config.toml
dataset = "stained colorectal tissue patches (NCT-CRC-HE-100K)"
train_examples = 90422
loss = "charbonnier"
hidden_act = "silu"
attention = true
batch_size = 128
Rows from block 5 of a small image denoising model, named by matrix and row number. Rows with one number belong to one channel. Each number is 500 + 40 x the weight over its row's rms, rounded and kept within 0 to 999. All counts start at 0. Numbers have three digits each. After the name is the row's rms in percent of the matrix's.
After each channel's rows are labels from the 100 images, of 14976, where the channel reaches its highest value: "strongest on" is what is common among them. Only what is clearly more common there than usual is listed. The data: stained colorectal tissue patches (NCT-CRC-HE-100K).
# convs0: first 3x3 conv (model.mid.0.convs.0.weight, 192x192x3x3, each kernel summed), inputs 0-63
# convs1: second 3x3 conv (model.mid.0.convs.1.weight, 192x192x3x3, transposed, each kernel summed), outputs 0-63

convs0.106 111:532533509492505476476538512433529520462431490486471506478491475407486495524555489593492497490509508493556520492539531504518465495521526408481469489504526480498526474552516514518506520413502533
convs1.106 109:448459505497478505554525479539513497496545506465528482468495478618455520509489466359533640555490514557407514510534485482501491518510490472536494499512512492548496465467497510511484487607558515
strongest on: tissue: adipose tissue

convs0.108 093:491509568508447531510479496509533526502435495485480487470512506598532387368448472461528452494494525507500515529544496503497479523519527488573481476492513448487510645534509505493481537492550528
convs1.108 086:551494469506567555457503504427475512469576495528503560564517436443478482526500520513560566490476553502510480463507515538486460523468497511415511482493468552477493451576494527489489431458484532
strongest on: tissue: lymphocytes

convs0.126 054:571507531469452536465556479533537504468454419495499491509496508460447468458412432364610482510496537527508505531526515509499534524517502473554490498492540490491504610483510504482559523496557519
convs1.126 056:494509443490556515494517532498467509580533543516490530526513467522512552585503509589551570466502489496562490467415495511503506488456489514434505472500452545463503528555496471503506450432557482
strongest on: tissue: lymphocytes; tissue: normal colon mucosa

convs0.75 040:492522488463537460476500520402510525465446477459455485528495508457436445488429479488476521558491473497519495497491506510516458550501504492523481517481523519505502450484530497515500533385460500
convs1.75 043:522495521492477481530528498565495504510507482489536504526508526557449537520475467552516634496483517539470505527529512483481496482510480528467528496480517437473475466498488486458528521499536512
strongest on: tissue: debris

convs0.68 155:507541485537516499436495533461448534475504528508412526559504607460435524483538462343547458510515483506543529487520500518515595506497544477514512503533553515494515483460515492503604480555487502
convs1.68 159:472529508496529476484481487572501484480450534498492487488504490488547413551492496521442419470475491360485476504419457473508479483508479564533460503494488479498512578560479463567519512540590468
strongest on: tissue: normal colon mucosa

convs0.0 171:437541527533549525463484542528493524452531534514472471546488555515430357417459477443531505509527534512496519494529510510515533556517514455575474520532538458475513505484520504514437506514451523
convs1.0 165:551536487496545559454520494533494508467390526471534530494491472508559422588430511527460427465492502339529475482438483496499502529477480523485507494514490501498508534597503471531537501444539492
strongest on: tissue: lymphocytes; tissue: mucus

convs0.10 176:505541508551512483542548525493453537418451503558403506495501553500452491502472488441527466528523479527494523518514512520490539535493498546524479526536547531477517577465518491491535512556485441
convs1.10 168:487522496491560551495471482462521499515517534550501508475507454468602459559501485455554522437511555380490505474461473503523445489502504520501496490496510510474522533572491506603508466592574479
strongest on: tissue: lymphocytes; tissue: adipose tissue

convs0.95 061:530468545545517498419472498529493531477470482507498495461520448511587471522566478414382527488508514438515510528509490478497462566516525449475517485507468505531499551532526512512524515508510492
convs1.95 067:474503470510472455442463520536512521556619495488444441453487557513405512494465516594562445557483523482434499504494499488500490489490519434564471497489468450549476456466505504461476525536484480
strongest on: tissue: smooth muscle

convs0.50 102:517434523492540496491506513489533464585507488514481549489507510503443471521539556596515606466503548439529514517518493524505489445503491524520473475519453484505497404510488518508519489572504515
convs1.50 110:478541482510489523476504507497470503516485547472476469464466518485444486544528481497377433536508490498548511476492485510517560515489510413538481494506509521519528499458508491521488496449399507
strongest on: tissue: smooth muscle

convs0.61 063:565524525476474546426508511507499530504449455511476487547490503484439499422507447401522504496496468484493495542510521471499556527503484523471507500495527384507514516493495476482578530536529502
convs1.61 063:505512511470541515464474499492522470569599506558529483496510464506562449510474491535521575441526528528564509472451459537529500457506484555474510489525491522454503663562484501553475462458570465
strongest on: tissue: lymphocytes

convs0.30 084:496527583488507506578398514563537463469436485522509471507468524507504581430462518575484507444506512526530501538538476467509520505533497372470527493495485515536505549522449471484427527470503538
convs1.30 080:572523465501488554512392473483450498531620501501468539521495509465445469486504520417486540530454516596511532459532503538508534530483522527562492515501552444567493581478502520527490435452527536
strongest on: tissue: adipose tissue

convs0.71 085:512544487514495466564481499495477475531466558524533517527492568627516540463511559426527520499500524358461496482470445503489467504516513565512500503480556625464493592495459469507447500534543456
convs1.71 082:498528459538487495421492472454472506580540522503469515548493477399485521434576565519581462527497504630460506472552543531508461480485529479518506487469553428531480514473503554513525455434423544
strongest on: tissue: adipose tissue

convs0.176 064:460470488515558447513560503371469537554445548499504542482488470513525440527504506469472495496505524436513521497474480509484350506496532495549496481493446518479498434534496492502558458517549464
convs1.176 065:532492511485522417508539477543546512505555432474482416437507508434496515405545475496427464506531459513471498510498505456482508523493501420472483515480490425507491482413508503427530525494447531
strongest on: tissue: normal colon mucosa

convs0.105 049:516499525479464511642612505530541498515490507484408494523490553442435469519486462527559494497511463663557509510543515488520494487513500407491459501505513436509513451436502508490439515472460520
convs1.105 046:487491500482502509570514500517473527664483538496504493482499505586479430535504464445473624581491558500427505497482493490487486500486484520531515510499517484486507521575489489523511479571570515
strongest on: tissue: adipose tissue

convs0.21 075:410452538500446488600463504499530493558486449522508514494516490525570557537489518313487498452529482464503507529538518478520519506519485481467508517519504457519518446477523516499501509548526542
convs1.21 065:523520479490513525472382516510474518634513549541478503503499569480459439574528490624458483535492494526504501470452480487517560492482498492505484485528458566513508587498513506600517461479484475
strongest on: tissue: adipose tissue

convs0.142 031:501511500479519481486513511455524519480434512491431473549499502443398471467458471573497491545486426482518492520488500499520483463505478448498486519483495486533502471454522495500496530461453483
convs1.142 036:528513521478486499546525490532495502540540482497552500501513559579477456518482468537492616478494546563421498537496518485483505478510474574497533514483566425457494516537493481491538535458575517
strongest on: tissue: debris