Rows from block 7 of a small image denoising model, named by matrix and row number. Rows with one number belong to one channel. Each number is 128 + 24 x the weight over its row's rms, rounded and kept within 0 to 255. All counts start at 0. Numbers have three digits each.
Before each channel's rows are labels from the 100 images, of 14976, where the channel reaches its highest value: "colour at peak" is the nearest of a few named colours to the mean colour under the peak; "top examples" is what is common among them. Only what is clearly more common there than usual is listed. The data: stained colorectal tissue patches (NCT-CRC-HE-100K).
# convs0: first 3x3 conv (model.mid.2.convs.0.weight, 192x192x3x3, each kernel summed), inputs 96-191
# convs1: second 3x3 conv (model.mid.2.convs.1.weight, 192x192x3x3, transposed, each kernel summed), outputs 96-191

colour at peak: white
top examples: tissue: debris
convs0.150:102134040131127128106122131139129116146125153087147089156106145127165127126134132121147143108117090135144071085131136135108154137120135125110118100140138154136105154124152122134102107146117095155113103119137107141157122133139166110126131147128142145133134131079151126138129129117124133124
convs1.150:092127158125107111128116123146104153087118137128123101169126089107103138152103114111116145092137101079119137157143084120130106144101083104134098137135087120139149148185158100119097123119179137136128121101161119158148189109126111111107094094121132099119134131104080119091133124112124102126

colour at peak: pink
top examples: tissue: smooth muscle
convs0.135:113118084120120120105177123130149133137132147053192149162143117119142148112184116134130139099101097185159133095145119127105124125103127122127120104126139125128084114102123114125117086130079139212106088105119136125131175124140118114119125138132141157112117128143138118131114122139113126125
convs1.135:106129149118106110140110143134107140089115133114112092162119104101101130139108128099123140109146101075114134156132083127132099141103089111142094144138079129145166147171164102118088120133193115128129118108151132163144179105117118117095099095123135105133132141101088116087124132127126102135

colour at peak: pink
top examples: tissue: adipose tissue
convs0.184:134143086133147136143099136122148134132138149098171110071115160140145116134135143111141122130142126110106117091123144146101164133133149145123116086122118149137089160147150131139140134134044109151141123122140132158115138144135151131135127142141137116138124142094149132167131136091114136134
convs1.184:083151120153102133118132125117111140096121134137115102163158136131103133149073115129135149073121106146136059133178099116088135170130087110133123182136121124133119132161146122130106120129117106141118145116140122089144143137148119107144132110119126124098137111118104139072160149104115110131

colour at peak: white
top examples: tissue: normal colon mucosa
convs0.17:077148118136139133120144124131101120131149132123123118158197118133129131137099105144121120195137135115132131097129165138172126141157095109153137125171121119131158124095149122123143122120125137196137168133118148166059099114132074140129117135128155116128131118120135146140127135131159106128
convs1.17:153115126127131141124081134164166103143147146138158123131131139127149116105143114138112117141031155167108194138116145100145132123111144154110122118142119136107066112090091136133141087114117150140147137130169148187126116137108140122141150149134165122124099123158154139169127106109159113149

colour at peak: brown
top examples: tissue: mucus; tissue: lymphocytes
convs0.11:129116103130158122104127123172180101114146149144199129110070087125091118118112114152124128093100181084148113111126113127147124124121117152125150095110142131120139121149137123122127114128090147168098102149160185152161124130137141175133123130128142130150145148151109131120121121201122133155
convs1.11:103127122130113141133152098094138146137117121135129122140175198137140150135155117130115100141212121165112149144134147132154124119123134125101112123132139131125073137161100141145162121094159102177141133122150095138126185107108114103092162157121138105113102095173130121135085099096110102129

colour at peak: purple
top examples: tissue: tumour epithelium; tissue: normal colon mucosa
convs0.61:133137057147145149135128143171110110126155141113142114099108124144117136142151153131157109124135108092145084064119106141084133134116146167117133085143124131146147145109124141149128146107107150252127129114138137131099158148130126136153145133134138100160135138105132136128133133129145141129
convs1.61:108104162114131115097119109123135150117097114161143140161140122117127114134128084124084160102093127124094177180123113127170140124119086082150124138114107130118110128147139089109107129129153109148124142115132094156151177107103137120090123108109112128087125125147100117113131116124129086141

colour at peak: brown; black
top examples: tissue: lymphocytes
convs0.91:126132068148150147132128143168110156134160135132146124098077118142105147133134160143158117127140131101158077073134107142152126132125131159137127088139130140140191133129129131140127147127103131128121147147120139104097119142123119141147150136132136103154134144109123134124126133173151130145
convs1.91:103108152105138119101126087133128163116098121170130145145160139124115116143134078128073149127121123131091209175128126126174135109106106092144129123114109123108099124186130095115123117123160116180132135109134075202129160105106139113110117120117093123094126118152102114117121104101133107122

colour at peak: white
top examples: tissue: debris
convs0.132:110134061128135132116114136129132094146126151107122105144087161134167108134149144110149137124136098111113077109114145138062158132131151137112138100129130151136101157140150125138115129143165068155139108120160108150144122138134194111129124146119137118148133133082154126131136132121116145126
convs1.132:082135173133112111116131113153092156092112146142129113161132094113104144158107102123110145094148097080132135156146079111104133153111078095134110126139097102132145154174158106120091146107174161126117128113160105125155198108134109107115096090118138111104150122107085127095164126117126109115

colour at peak: brown
top examples: tissue: mucus; tissue: debris
convs0.176:134136142133129133123160133142133195129131162133211128131092112133116134139140112164120116104142151078150152135138123140106122128125117135112116102107148120139073144125145119136100191146102187115142112102126069135099136138147136120137123146127147137109125122126098140141128136181123115149
convs1.176:099131126107124128143145129107171123145157144085155088150157129091164156114131111114122120121097127130128108173168117131105106145127118156120126134135099163123120110162128132136141066158145108171143101174212166162073135146144103145128114152144151107127107122141115131144092134151108115142

colour at peak: purple
top examples: tissue: normal colon mucosa
convs0.127:128136053150149147123119143166111142126156144104164132106102123146114138139132156131153112122135108108158066075130110143133132135124143166126136067140122134144142149123128139145132143112087133205105143127132138119079142151130134131152140129139137107158138145098133136137131135111145139131
convs1.127:113105153116129114101115108112129152111089111164132136162144128117119109134121092122085161114107125133088179167120112127179137118118094080151124148111110133121114125166136089108115128131153097146127144107122088163147164101097143118094129109111097124094119123150101113100124114116128094139

colour at peak: brown; black
top examples: tissue: lymphocytes
convs0.134:133133088148145151143144143165114130131158132128128120106084113145109144142144158141158113130150125103153103107125113144092119131121143165131141112146127136144176137118113136149134162106156129118138146137143140101089130145128118151152138129130135095158141138110130135103129133173152138133
convs1.134:105107161102129115099127094133138151112105122158143140145150123119123115138136084120084153120104122108098196182126113128173131114107093090147121119118104129114119127163139089114112125121173130170134130113132089190137180098106129119091109114116108116093122124147096114119121111116127096128

colour at peak: brown
top examples: tissue: lymphocytes
convs0.30:127140113123122129117114135136156175122120140105192131117113139131138123126146129136122127147139138111124121067121092129193131145123119111095145118119142131137114117175141133127107125133141125069140106128086105144161117132145130130129134134138145153118095124110146133130137134131139133120
convs1.30:109098141125136136135161104098119162145136121120173163166126114130162139108126103114091097082148122140096190205105150133163096109158105146107139117128105159130118112199106135131156126150167115098125104103152104121070139153126107160144123151124108095130136131124112140123080140137106131133

colour at peak: pink
top examples: tissue: smooth muscle
convs0.165:115119080121120120105172123132147137137131148051196147162142118119143146113179117133132139100102097185157134094144120127109124126104127123127118101128140127129082117103126115125116085131077136210103090105119134127130172124139119112120126139132142158113118129137137118135115122137113126124
convs1.165:104129148119106110140111141134108142089116133115113092163121103101101131139108127099123139106145101076114136157133083127133098141103088111141095144138079129144165146175163102118089119133194114128129117107153131165142178106118117117097099096124134103133132140101087116085123131127124102134

colour at peak: pink
top examples: tissue: debris
convs0.45:105146066138140141118130140106115138132145142116200153090136142139132141135142146111146118127130099117128099056161125143127165135131133144123145072115109137138132159146152138138157149122069123137106121133125130125073109139132154131142140137151117106141108133120157135119130139086134136118
convs1.45:130133112156117128121087147106104120106097112163106115162126155140103104135068125129137159123112129178111080095138120114143138145129116098144127194127143125128119121134128122119116121121071085146117156101100117104178115109112155105134154107121105149104119120131127133091154127092141115133

colour at peak: grey
top examples: tissue: mucus
convs0.4:117126109122144133144121132216116070132153148155120091097080083129114154123120121149150133116101127094183124175116091141113115122078110143135088122152131125129153132093145139126121133140095197068103128114174167167150161129139124126136132129140153153123136138107119132115129121136159111132
convs1.4:136140137110119132115150063112160138112117129123121151120181199125131130124182115135071131167156134155113203122130145106168131114141148120135140094087141105113132127157108135127161138113168155100144129170149095126051154123111130138111122146119124078118125107165119127158093132126091150120

colour at peak: grey
top examples: tissue: debris
convs0.138:105150042155154149128101142163102151147156132091137073095190145143146133142062133140154137141124129112125134145132130137114134144122131147116148110145136117138160160128128135144114116112162151086117168132159160135097130142134153142146138135134144097136135136116134145087138144128163124128
convs1.138:122148155116100145108126117172114103100113129170116143117148129138073104172111120128127109094135135109118152163106118124082119115108124147105097116177120128130124135126123110125136128114189122102174173076123111165176158099101120150122138122115132099130135115130128113099116102115164130138

colour at peak: white
top examples: tissue: adipose tissue
convs0.120:098132048128128129109121134135130110150122152094134094138089151128172124129131137117141147120124089111137068079118135134111156138121138127113120095130131156138120151126149118136103110149131086157122101114140103141152131135138165112125124149123139138132130134084157125136130130117121137129
convs1.120:094127166125108111124121114150106155086117143132127106166133087110106137155107112114113145096130102076121145159144081117131115144101082101134100130137089116137144149181156100120094131114181151140128118104157114157144191109131110108110093094122138101116136126112081119093144123114123105120

colour at peak: grey
top examples: tissue: lymphocytes
convs0.124:120135105131153140147142144115094116151148150123130122117100131139113140125127133133135117136154129095119138054151148144143149132150114120135133141131114146132154153143161131126112163123028139085129111178150135116111081129130146145133122151150124121148133142134138137158124138177136133126
convs1.124:119106126119149118131154110118134168142120126147144129124131178149138122121123105142129153158122118171153115085147141145147141114111136102156166161111149113128115087133112103136126122129066190183136119141100109145111103140167139094152114140133096157086096114173118131126144128083129131105

colour at peak: brown
top examples: tissue: lymphocytes
convs0.43:142140076152147150135124145177113120124156132129135118113088112148112136142134155143156112126143124092151090094118109144103117138126142168116141098149125133145163143120115141149133155104131140171134154131140150120085129147130119156152136128133142098160137143095128140111131136159157138136
convs1.43:111107160110129116096124089127141156112100117161139146149150126121122114134141084122078155112096126119092208180122115126186136116112093087148123119111108126114113130161136091112115130121172121151129136110128085171133176106102132120093115111114108114092125125151097115116123112113122098133

colour at peak: brown
top examples: tissue: lymphocytes
convs0.81:141139089148147143131107143183120089125159120135134128112092115143111134132117151144147120125130143060149073102125076136152116138129132160116138053152124137141176134146117141141132148123103129150119155147134157127096136143129106173145144131137147111149134154111118139116131134163158136147
convs1.81:116115149119130128096127061136142152115100117172104161141184158142101117139164091132075143125118125141090228154120130125190143103113124104135124111105128111104086137177122112123139128112170105151127147103119071179123171120106147112115124121121105108104140115158117109119119104094117126121

colour at peak: white
top examples: tissue: lymphocytes
convs0.84:123136131132140126104127141131119104143117137092136086084163169131150125129084126108130138147121130112108103100090161139105154135144121137163102120122122123140194144100152129132108144128055136089106139120112146107086112140127122159126119134130123120153146156088156136081136137081127140148
convs1.84:139141104159132136112114153134127109137122138142090134150128114141104113165093142156174126124151140166142061091143138137085150140124163127103116160163173129130073121098110139146146122106060104125134191122111129097195118128143153107133172128148146152126117096152166124136140104131154122126

colour at peak: pink
top examples: tissue: smooth muscle
convs0.88:115113100115121120099185121122163134140137145050189157160147115118141146109194113133121141102100100192164158096157123127116119122106128121138132090109137117126089104103120111122133084128082141190110085105119143124099173124141107123118119138133137150109119128153138116122111121163113130123
convs1.88:109129153118106109143111148134106125092113133116108087160115110105098128133103134100132145121141100071117110150127085131123104139103093116145094154143079132147175145164168098118088117139190114118132122108147141159152184105119123118091100095125137109137133143094093114087126134127131106139

colour at peak: pink
top examples: tissue: smooth muscle
convs0.103:100130113140145127099128130142114113138130138188135099105043152132147142121062104122125133084122123110107106105113157138141155135116117106140094125117133112128148141102129131126144120130111107140084160103103109124135150128130078150122111139146113112132173150048149132083122134121115123116
convs1.103:159133088167139136136099161134129132145137145119110170106097101137133119134135148139160132130117144175121099086133131118119174140147166132114128138132165141117085124072127141150131137130026124133138127137087126070150098145132159109159169136162126172145108105163182140158147134154129125114

colour at peak: grey
top examples: tissue: normal colon mucosa
convs0.47:110142139146120139131141143093112132157112130143126160201130130143123138136129136138146130143134114144132160137141121143122141152147117113138128120127155135142070117195161131138112115135115084093096145127184133119150030142141124078135165136140129118108131103089161142156135143090133131131
convs1.47:127145150095129124142142102166136136118170106110129101099136107149123139133120126129162126119107130051152100142135178148144083111102129147123123116138155124135175144137130117131126120113162167119139110116115151172125128127142090147117076139133142109145141159061093121136118142110142118115

colour at peak: pink
top examples: tissue: tumour epithelium
convs0.136:116134054140152131082115147119128113134136158136150095157097134136137130135099138118139135120127132000106138036114091142087149138127142118124128108108123154142129169126142130132135138121108143147083137129133134146158092135142196122132118141145134120143163138080168129087130133112101126133
convs1.136:143138116162142129106106169104104165147099131148122156127080116140093117142097123133120129128088127188120133091109116133122162154135124114125157130136144097127110133100125147110112157117080055102079172110096115050181065149128134137168157104121115198122157121125144148107194117116152143119

colour at peak: brown; black
top examples: tissue: normal colon mucosa
convs0.114:127132072146149145135107140159106198133161124120163136100098121143113135134143165132154108128149120086173057093136116143142121132126138157148134069137125139139153139133129134142122140115083114149114168145134136103096122147124129120147143128136130104146140144111134132134127134126151136130
convs1.114:107111152116130115096121086119123141107087125165121140140163149124114114134126089128080169152109116138087175152126115119180151115114102081154122130104113122114112133177137093115118133121149109168121133112108071178145177098101144106098121111115094122094122118148107114116137114098124106122

colour at peak: pink
top examples: tissue: mucus
convs0.89:105130089140140141143156133185059075128155123127088111084110117141131131137111124129133101136133092119160078111093147144083130129102123133084140130128115122135204135132131125136119169112160195146154118099101125136157130132133094150141131129133119112145118118144119130136126131227153127091
convs1.89:142129151124117125122104092167131095114114135161138133132159154119158118125155093143081133105127146116113222139112124077176141124129117117137113129115120111109095139115110133119137106101139174107143140150190114152110191085084156106084134124113164088105120130159116137150102118122144105143

colour at peak: brown
top examples: tissue: smooth muscle
convs0.19:102146077156170133156086131124091159132149143202121058092094164137140136125142123124144117086152115093116120087159126134141119134124128139090119148125136150136140140142129139132116165132094109112125133151131105104161102126122115114127113131149114170134147140109136129138131127066126128157
convs1.19:104122101107141131127169142091145116149139145077165166085109148142164119116114177116167123159108130140161101166144146153111134114157144158160124135134130162144146090091124128127133144161146129149146097131070145136078075149131135176156120164118107130162097147153166140122115149164136157128

colour at peak: pink
top examples: tissue: debris
convs0.62:143138080133157127103124144133126125126144138167102094100080116134125127131099130135143124110125152097099136069129186137126128137135134128142111059136145139137104144120148137135132121129144180195094132152137106162140094132129138070129130146136149142118150147066111141128126134128100124144
convs1.62:127138119138139126147120184105111136163123131123157116140106119098141139143129105117117096127134130166117124124145089116101154158132098121113138134151120121123106122085128154108110118121112071149102137172171140075143092113124111140130153127129161182118131124145140162132155122166161103127

colour at peak: pink
top examples: tissue: normal colon mucosa
convs0.2:096136076143156148084160137106151101135132148104142080147134124151132149140077140146149153122099104107091065113147087145105151139141132150117169075104121154142152156157110130146151136117169094141093117161161105101137152149150138166150128142137132103149140129069136146079144146108110162127
convs1.2:142143121140124126117088175154102155117102100168103142152099122115086099178102098114110104103157145132088183148100122116149111137128110118116114144159130119129102147133128137100115119108146056117119172097151103119176112090077141129108148101111129151121144134139127136090127098136161097138

colour at peak: brown; black
top examples: tissue: lymphocytes
convs0.85:129133061151147147131124142169104150129160137110162118100100118145113135137130162130158108122139112112170081091132113142111127134127144166136137068139125133142162140121128137147127154107109131156117149129132148107080117150128130134153142128137132107163142144097133134125128134143149141129
convs1.85:111106160111129114099118095124132145107095117160133141151150127119122112135132089123083162124097124120087187170120113123181136116113094084148118131112107133119113131165137087111115127122159112154129136109126086174146183097099138115088120110115105116096119123146100113113122113111126093135

colour at peak: brown; black
top examples: tissue: lymphocytes
convs0.175:146142079151144152139123145170113125119163130124133114109105116150112130144139159136159107122147123095158103104124115146080116137128147169124146096151123133146151146103116143150135160097120131190143163127145152122087131151129128153155132122134137089157139140107132140109132140149157139133
convs1.175:114107163111127114098121092128138148107099123156140139146149122119126112132133088120086163121087123112091187168124109124182137118112090087147116122113107131119118133157140088113111133119163120154128132112122088166148185100105132117086116108118112115095119124145097113117124117114122092134

colour at peak: white
top examples: tissue: debris
convs0.94:099134039131127128107122132139130117147124152087144090147102148127168128127132133120145144111118089126144067081128134135116155138119135126111117096139135155137109152122151120135100104147116095157114101116135107140151128134139163109126129148128142145131131132082154125140129130114124133126
convs1.94:093125161124107111127117119146106154087117139129125103169129088109105137153104114111114146094136102078119141158143084120133108143101083103134099136135087121138148148185157098119096125118180140138129119101159117161145188109127111110107093095121133098118133130107080118091135124112124102124

colour at peak: white
top examples: tissue: smooth muscle
convs0.28:094099131129155122148185117133118157142117138138175130162177113125105160126134105147112139153146108081161162140165116139182123114131101106136122156145134128124133122191139106112116155148065130072156132135108120182165112115138168113118122125118116117115121100099132114138116115120131122139
convs1.28:144102129107124146123134109143157096138168128129173148134141082145149114114123153138161111087093148126156111135133166152120110093101163150111127140138142163117123085113090112164158091131107184142168123110121158203120111138149120137155129172151146107147101122131128111158094116123149136135

colour at peak: white
top examples: tissue: adipose tissue
convs0.151:130139067132148133153098141133152136136144134129180129077094157136146117130164148114135121114141141057123089115122128138095162136134142148118109057113115148140093139132140132136117125136048138190136119104146145145167132140130160122128137144140135111140122149113147128153129135103121136151
convs1.151:098147126164115128106140124119111153113108148137111131136152150134106140147107110130116153091106104174139105104166087116106168164139092102141126126116125091126106152131148142128101163121103115142078133132115098062141151151154129097147133096113134150096154107139120143105194140111109122119

colour at peak: white
top examples: tissue: debris
convs0.113:105134045132127127102127129139126116142128153084152094166111133126159130125136128124146140103113092147147077091135133133097149135116131123108115106142141152134106148124151124132104104143115106156110103118135110137174122130138161110125135145130143150130134128085145126137127128126123130123
convs1.113:093128154125108110129112127142106154088119136123121103167122092104102138149106115108115145092134102081115139156142085119133102145104082106133098136133086122140150149184158102118098122121179131134125119103163120156147189110123110112104095094122131099121135134103080120093131125114121101129

colour at peak: white
top examples: tissue: smooth muscle
convs0.163:105139121132155137121188133153109101137144141165098124127162132135131153138105116141119123143147129097138106119135155136116141140143105120123087106118131148138149119097143141137124142141094169187127120170114064136083140128134082118133125145135126127108140121126154144120137139100134131131
convs1.163:138111127125129126122112160140160096154133139122154095173136131127157122149115127140145131146104138164159108136147131130115141125099130118135110155151122134118084107090106123130116099124093148188127140132163154179141128119138139115124137136118172144108100119176139130143147098119166102127

colour at peak: pink
top examples: tissue: normal colon mucosa
convs0.16:109134060143157143119128140161120107127149141100160138104105127143123150140145146130153107140135089061157039058139124144090144128118139151112146079140112137142161155106143132138138145108093127188115132119131133124088149143132129131149140134141131103154133134103139132114129131077139138122
convs1.16:122109144145130121096091130125117137117092107176129154171128116130110106126111098134097157088085137155088171154109125119176147130130105088147130169111122127118097129143122105111121129133122089121111155090120097133163140122096156111120148109110103145105134132143118124103148112110134108149

colour at peak: pink
top examples: tissue: smooth muscle
convs0.92:112117084120120120104176122129149135138132148053193152159143117119142148112184116134129138100101097188160132095145119127107124125102127122126121102125139125128083114103124113125117086131080140211103088105118135125127174124140118113119125138132140158112118128140138117132114121136113126124
convs1.92:107129149118106110140110142134108141089115132115112092162119103102101129139108129098123140109145102074113135157131083128133100141103089110142095144138079130145166146172164101118088119133193114127130118107150132164143178105117118117096099095123134105133132141101088116086124131127126102135

colour at peak: white
top examples: tissue: adipose tissue; tissue: normal colon mucosa
convs0.161:111144066137151139135117139154119102127149130122153157114111125138130144136166143119152110137138108000133097012153139143075146135119133127114147097140106144140172161123150133133131137100094140155118127123148128131108114132132161126140142135144127104145124128124160133112126133063130127120
convs1.161:131111128158134127094105142104099132131088123186124165145108146146097116113103111146108152127088128203097136108097130123166153131132114104138146156105129106118105128129112127113130150129092078119085156081083095097182113141110152109138162111107093170113138132128133134109177107079137139141

colour at peak: pink
top examples: tissue: smooth muscle
convs0.168:141126149121140126125153135127158144124125142113142114094109125134140105129164126140120115121138117138148169091124144133087138124116131132134099074080125126134118125094121128129118184133108184201122113132149094119153168134138152106127128138130145108125137135192130134095129132122111144136
convs1.168:120121121136133120146129165099106088140134136085121086129116146096154157097130123111139133083149116145152067131142091131074115143132111128134108120135086134138116148095145138128120130154090133147098122149153152108173192138140146109115129103139146132109117136124133129140122138140122092141

colour at peak: white
top examples: tissue: adipose tissue
convs0.23:103127056125129129112121134136128106150121150098125100136077150129171120129131141116136144129131093099133070077115131133099156132126143132118119092118127155137127142127144116136111120147149084169134102113141099138148135134135166114124121150120136126134126137092156123141128129117121140131
convs1.23:095126168128110109121119113150111154087116146133130114161132090110111135154114110116112149095110104082122149160144081115136124147104081099138100123133090115136136151170156102122089134115173157146122114106154113153147197113132113104108094093122143107112137126120084122100154124116120103120

colour at peak: grey
top examples: tissue: normal colon mucosa
convs0.35:122125109139179118126172135105085166133124132137124144112087117135137128137131111132116120126161114136171147193113165140149127141117116100109136120151123150140106137162119124127133132140162131000140148128138094121119145136146152077127124125134134131087125128123134136140132132063146122093
convs1.35:121144122119123139127109121153134044108144132114100130093151151128099135091137155126144139156081124112121111144119135123092132124146154158138129120140114150116170135119144129135138097167170119076126132131117160165102150141107138158143122133132128108163156154086154119135129150149123170142

colour at peak: white
top examples: tissue: tumour epithelium
convs0.82:107135149122132137100204134139126088125133142134106092103171136137139139136127122133123146160141101110127178136161148137130131137138101120157092082091128135138193102094144134130126162136088135129120111153094091108116146128138111146134124141136119143128136108159156144093137145055131144133
convs1.82:147107118129140137146107156153133073146144128117140088163135109140148128128107145145178121148113135140148061107131141147076118117099157140104104178174135160128081109094106122145136090116070139160156156104137164185195135121146139112129151140148155137125083116132159116138117106111169108124

colour at peak: grey; purple
top examples: tissue: tumour epithelium
convs0.169:122120143138134129129127130117126148117117125184064126173042096131116123120108116151119132118139146158137155080140174134142136131139112105126137161107145138120092129180143122120130102138151115106093139135136100156131126130123164092124127130131128139109124140069133137107117135074131115128
convs1.169:174123138120146131142122167113130142162129129115150133111104063115145128130134143125132103173113147099107123119104118139141117125128132157104133093138130127130150129098129153103124128133141060148127131139109157138145027124138111179131139132144143156161130135106146133128126124177154134126

colour at peak: brown
top examples: tissue: debris; tissue: smooth muscle
convs0.57:132138066138140127099090137134099109120124135145075144098095114140132118131166125145137131114132131157096067127097202138017121132151134131120119130116147128133092131137122129129127165143115135125124152114133098134127118129124146115127150141143127110128126145098116134103125135137135124122
convs1.57:138129113121154115155126140144128166139158139107162146111121109097168133113159096121120109110116133115106167143156120117152134143154130135123144101130123137119092124121122147146111119129107141181111069176139119102083108150138113114124122139155141156134117139149139159168125139175102118117

colour at peak: brown; black
top examples: tissue: lymphocytes
convs0.8:128135055151152149133126144168110150128160142109160122102098119146111140138133158134155110122140112107159078075131110144119130133123140165130136081138124135143157145119124139145131148113091134186111146132132140110080133149129130141152143130137136099158137144101132136132129135137148137132
convs1.8:108105157113132115099119100116131153111091116166133140158148129117118112135126088124081162118107124129089184174123113127177141118116095081151127138112107131118111125169138088111115126130157106154128142110125085172141170103101142117096125110114096124092122121152100112108126113115127097136

colour at peak: pink
top examples: tissue: cancer-associated stroma; tissue: mucus
convs0.112:147132111151115144113149142143102136153120106088142129173134115140106127136092146139162129123135127150143128097106087144126117141143128138161135078118179114141130111129143140131119129124081105140127147116124117132155094137150097128148151148124157133131177146078120146186132140184131125131
convs1.112:098111142089133108123145140142159162129141134118163086152129129107155157129155099148093141153145117102157151173144145125149084123096108118141140145102092123126146109178127106108152097115164173167153110147207136205088144107122102113090094133096122098113111141130079132123093102105112113132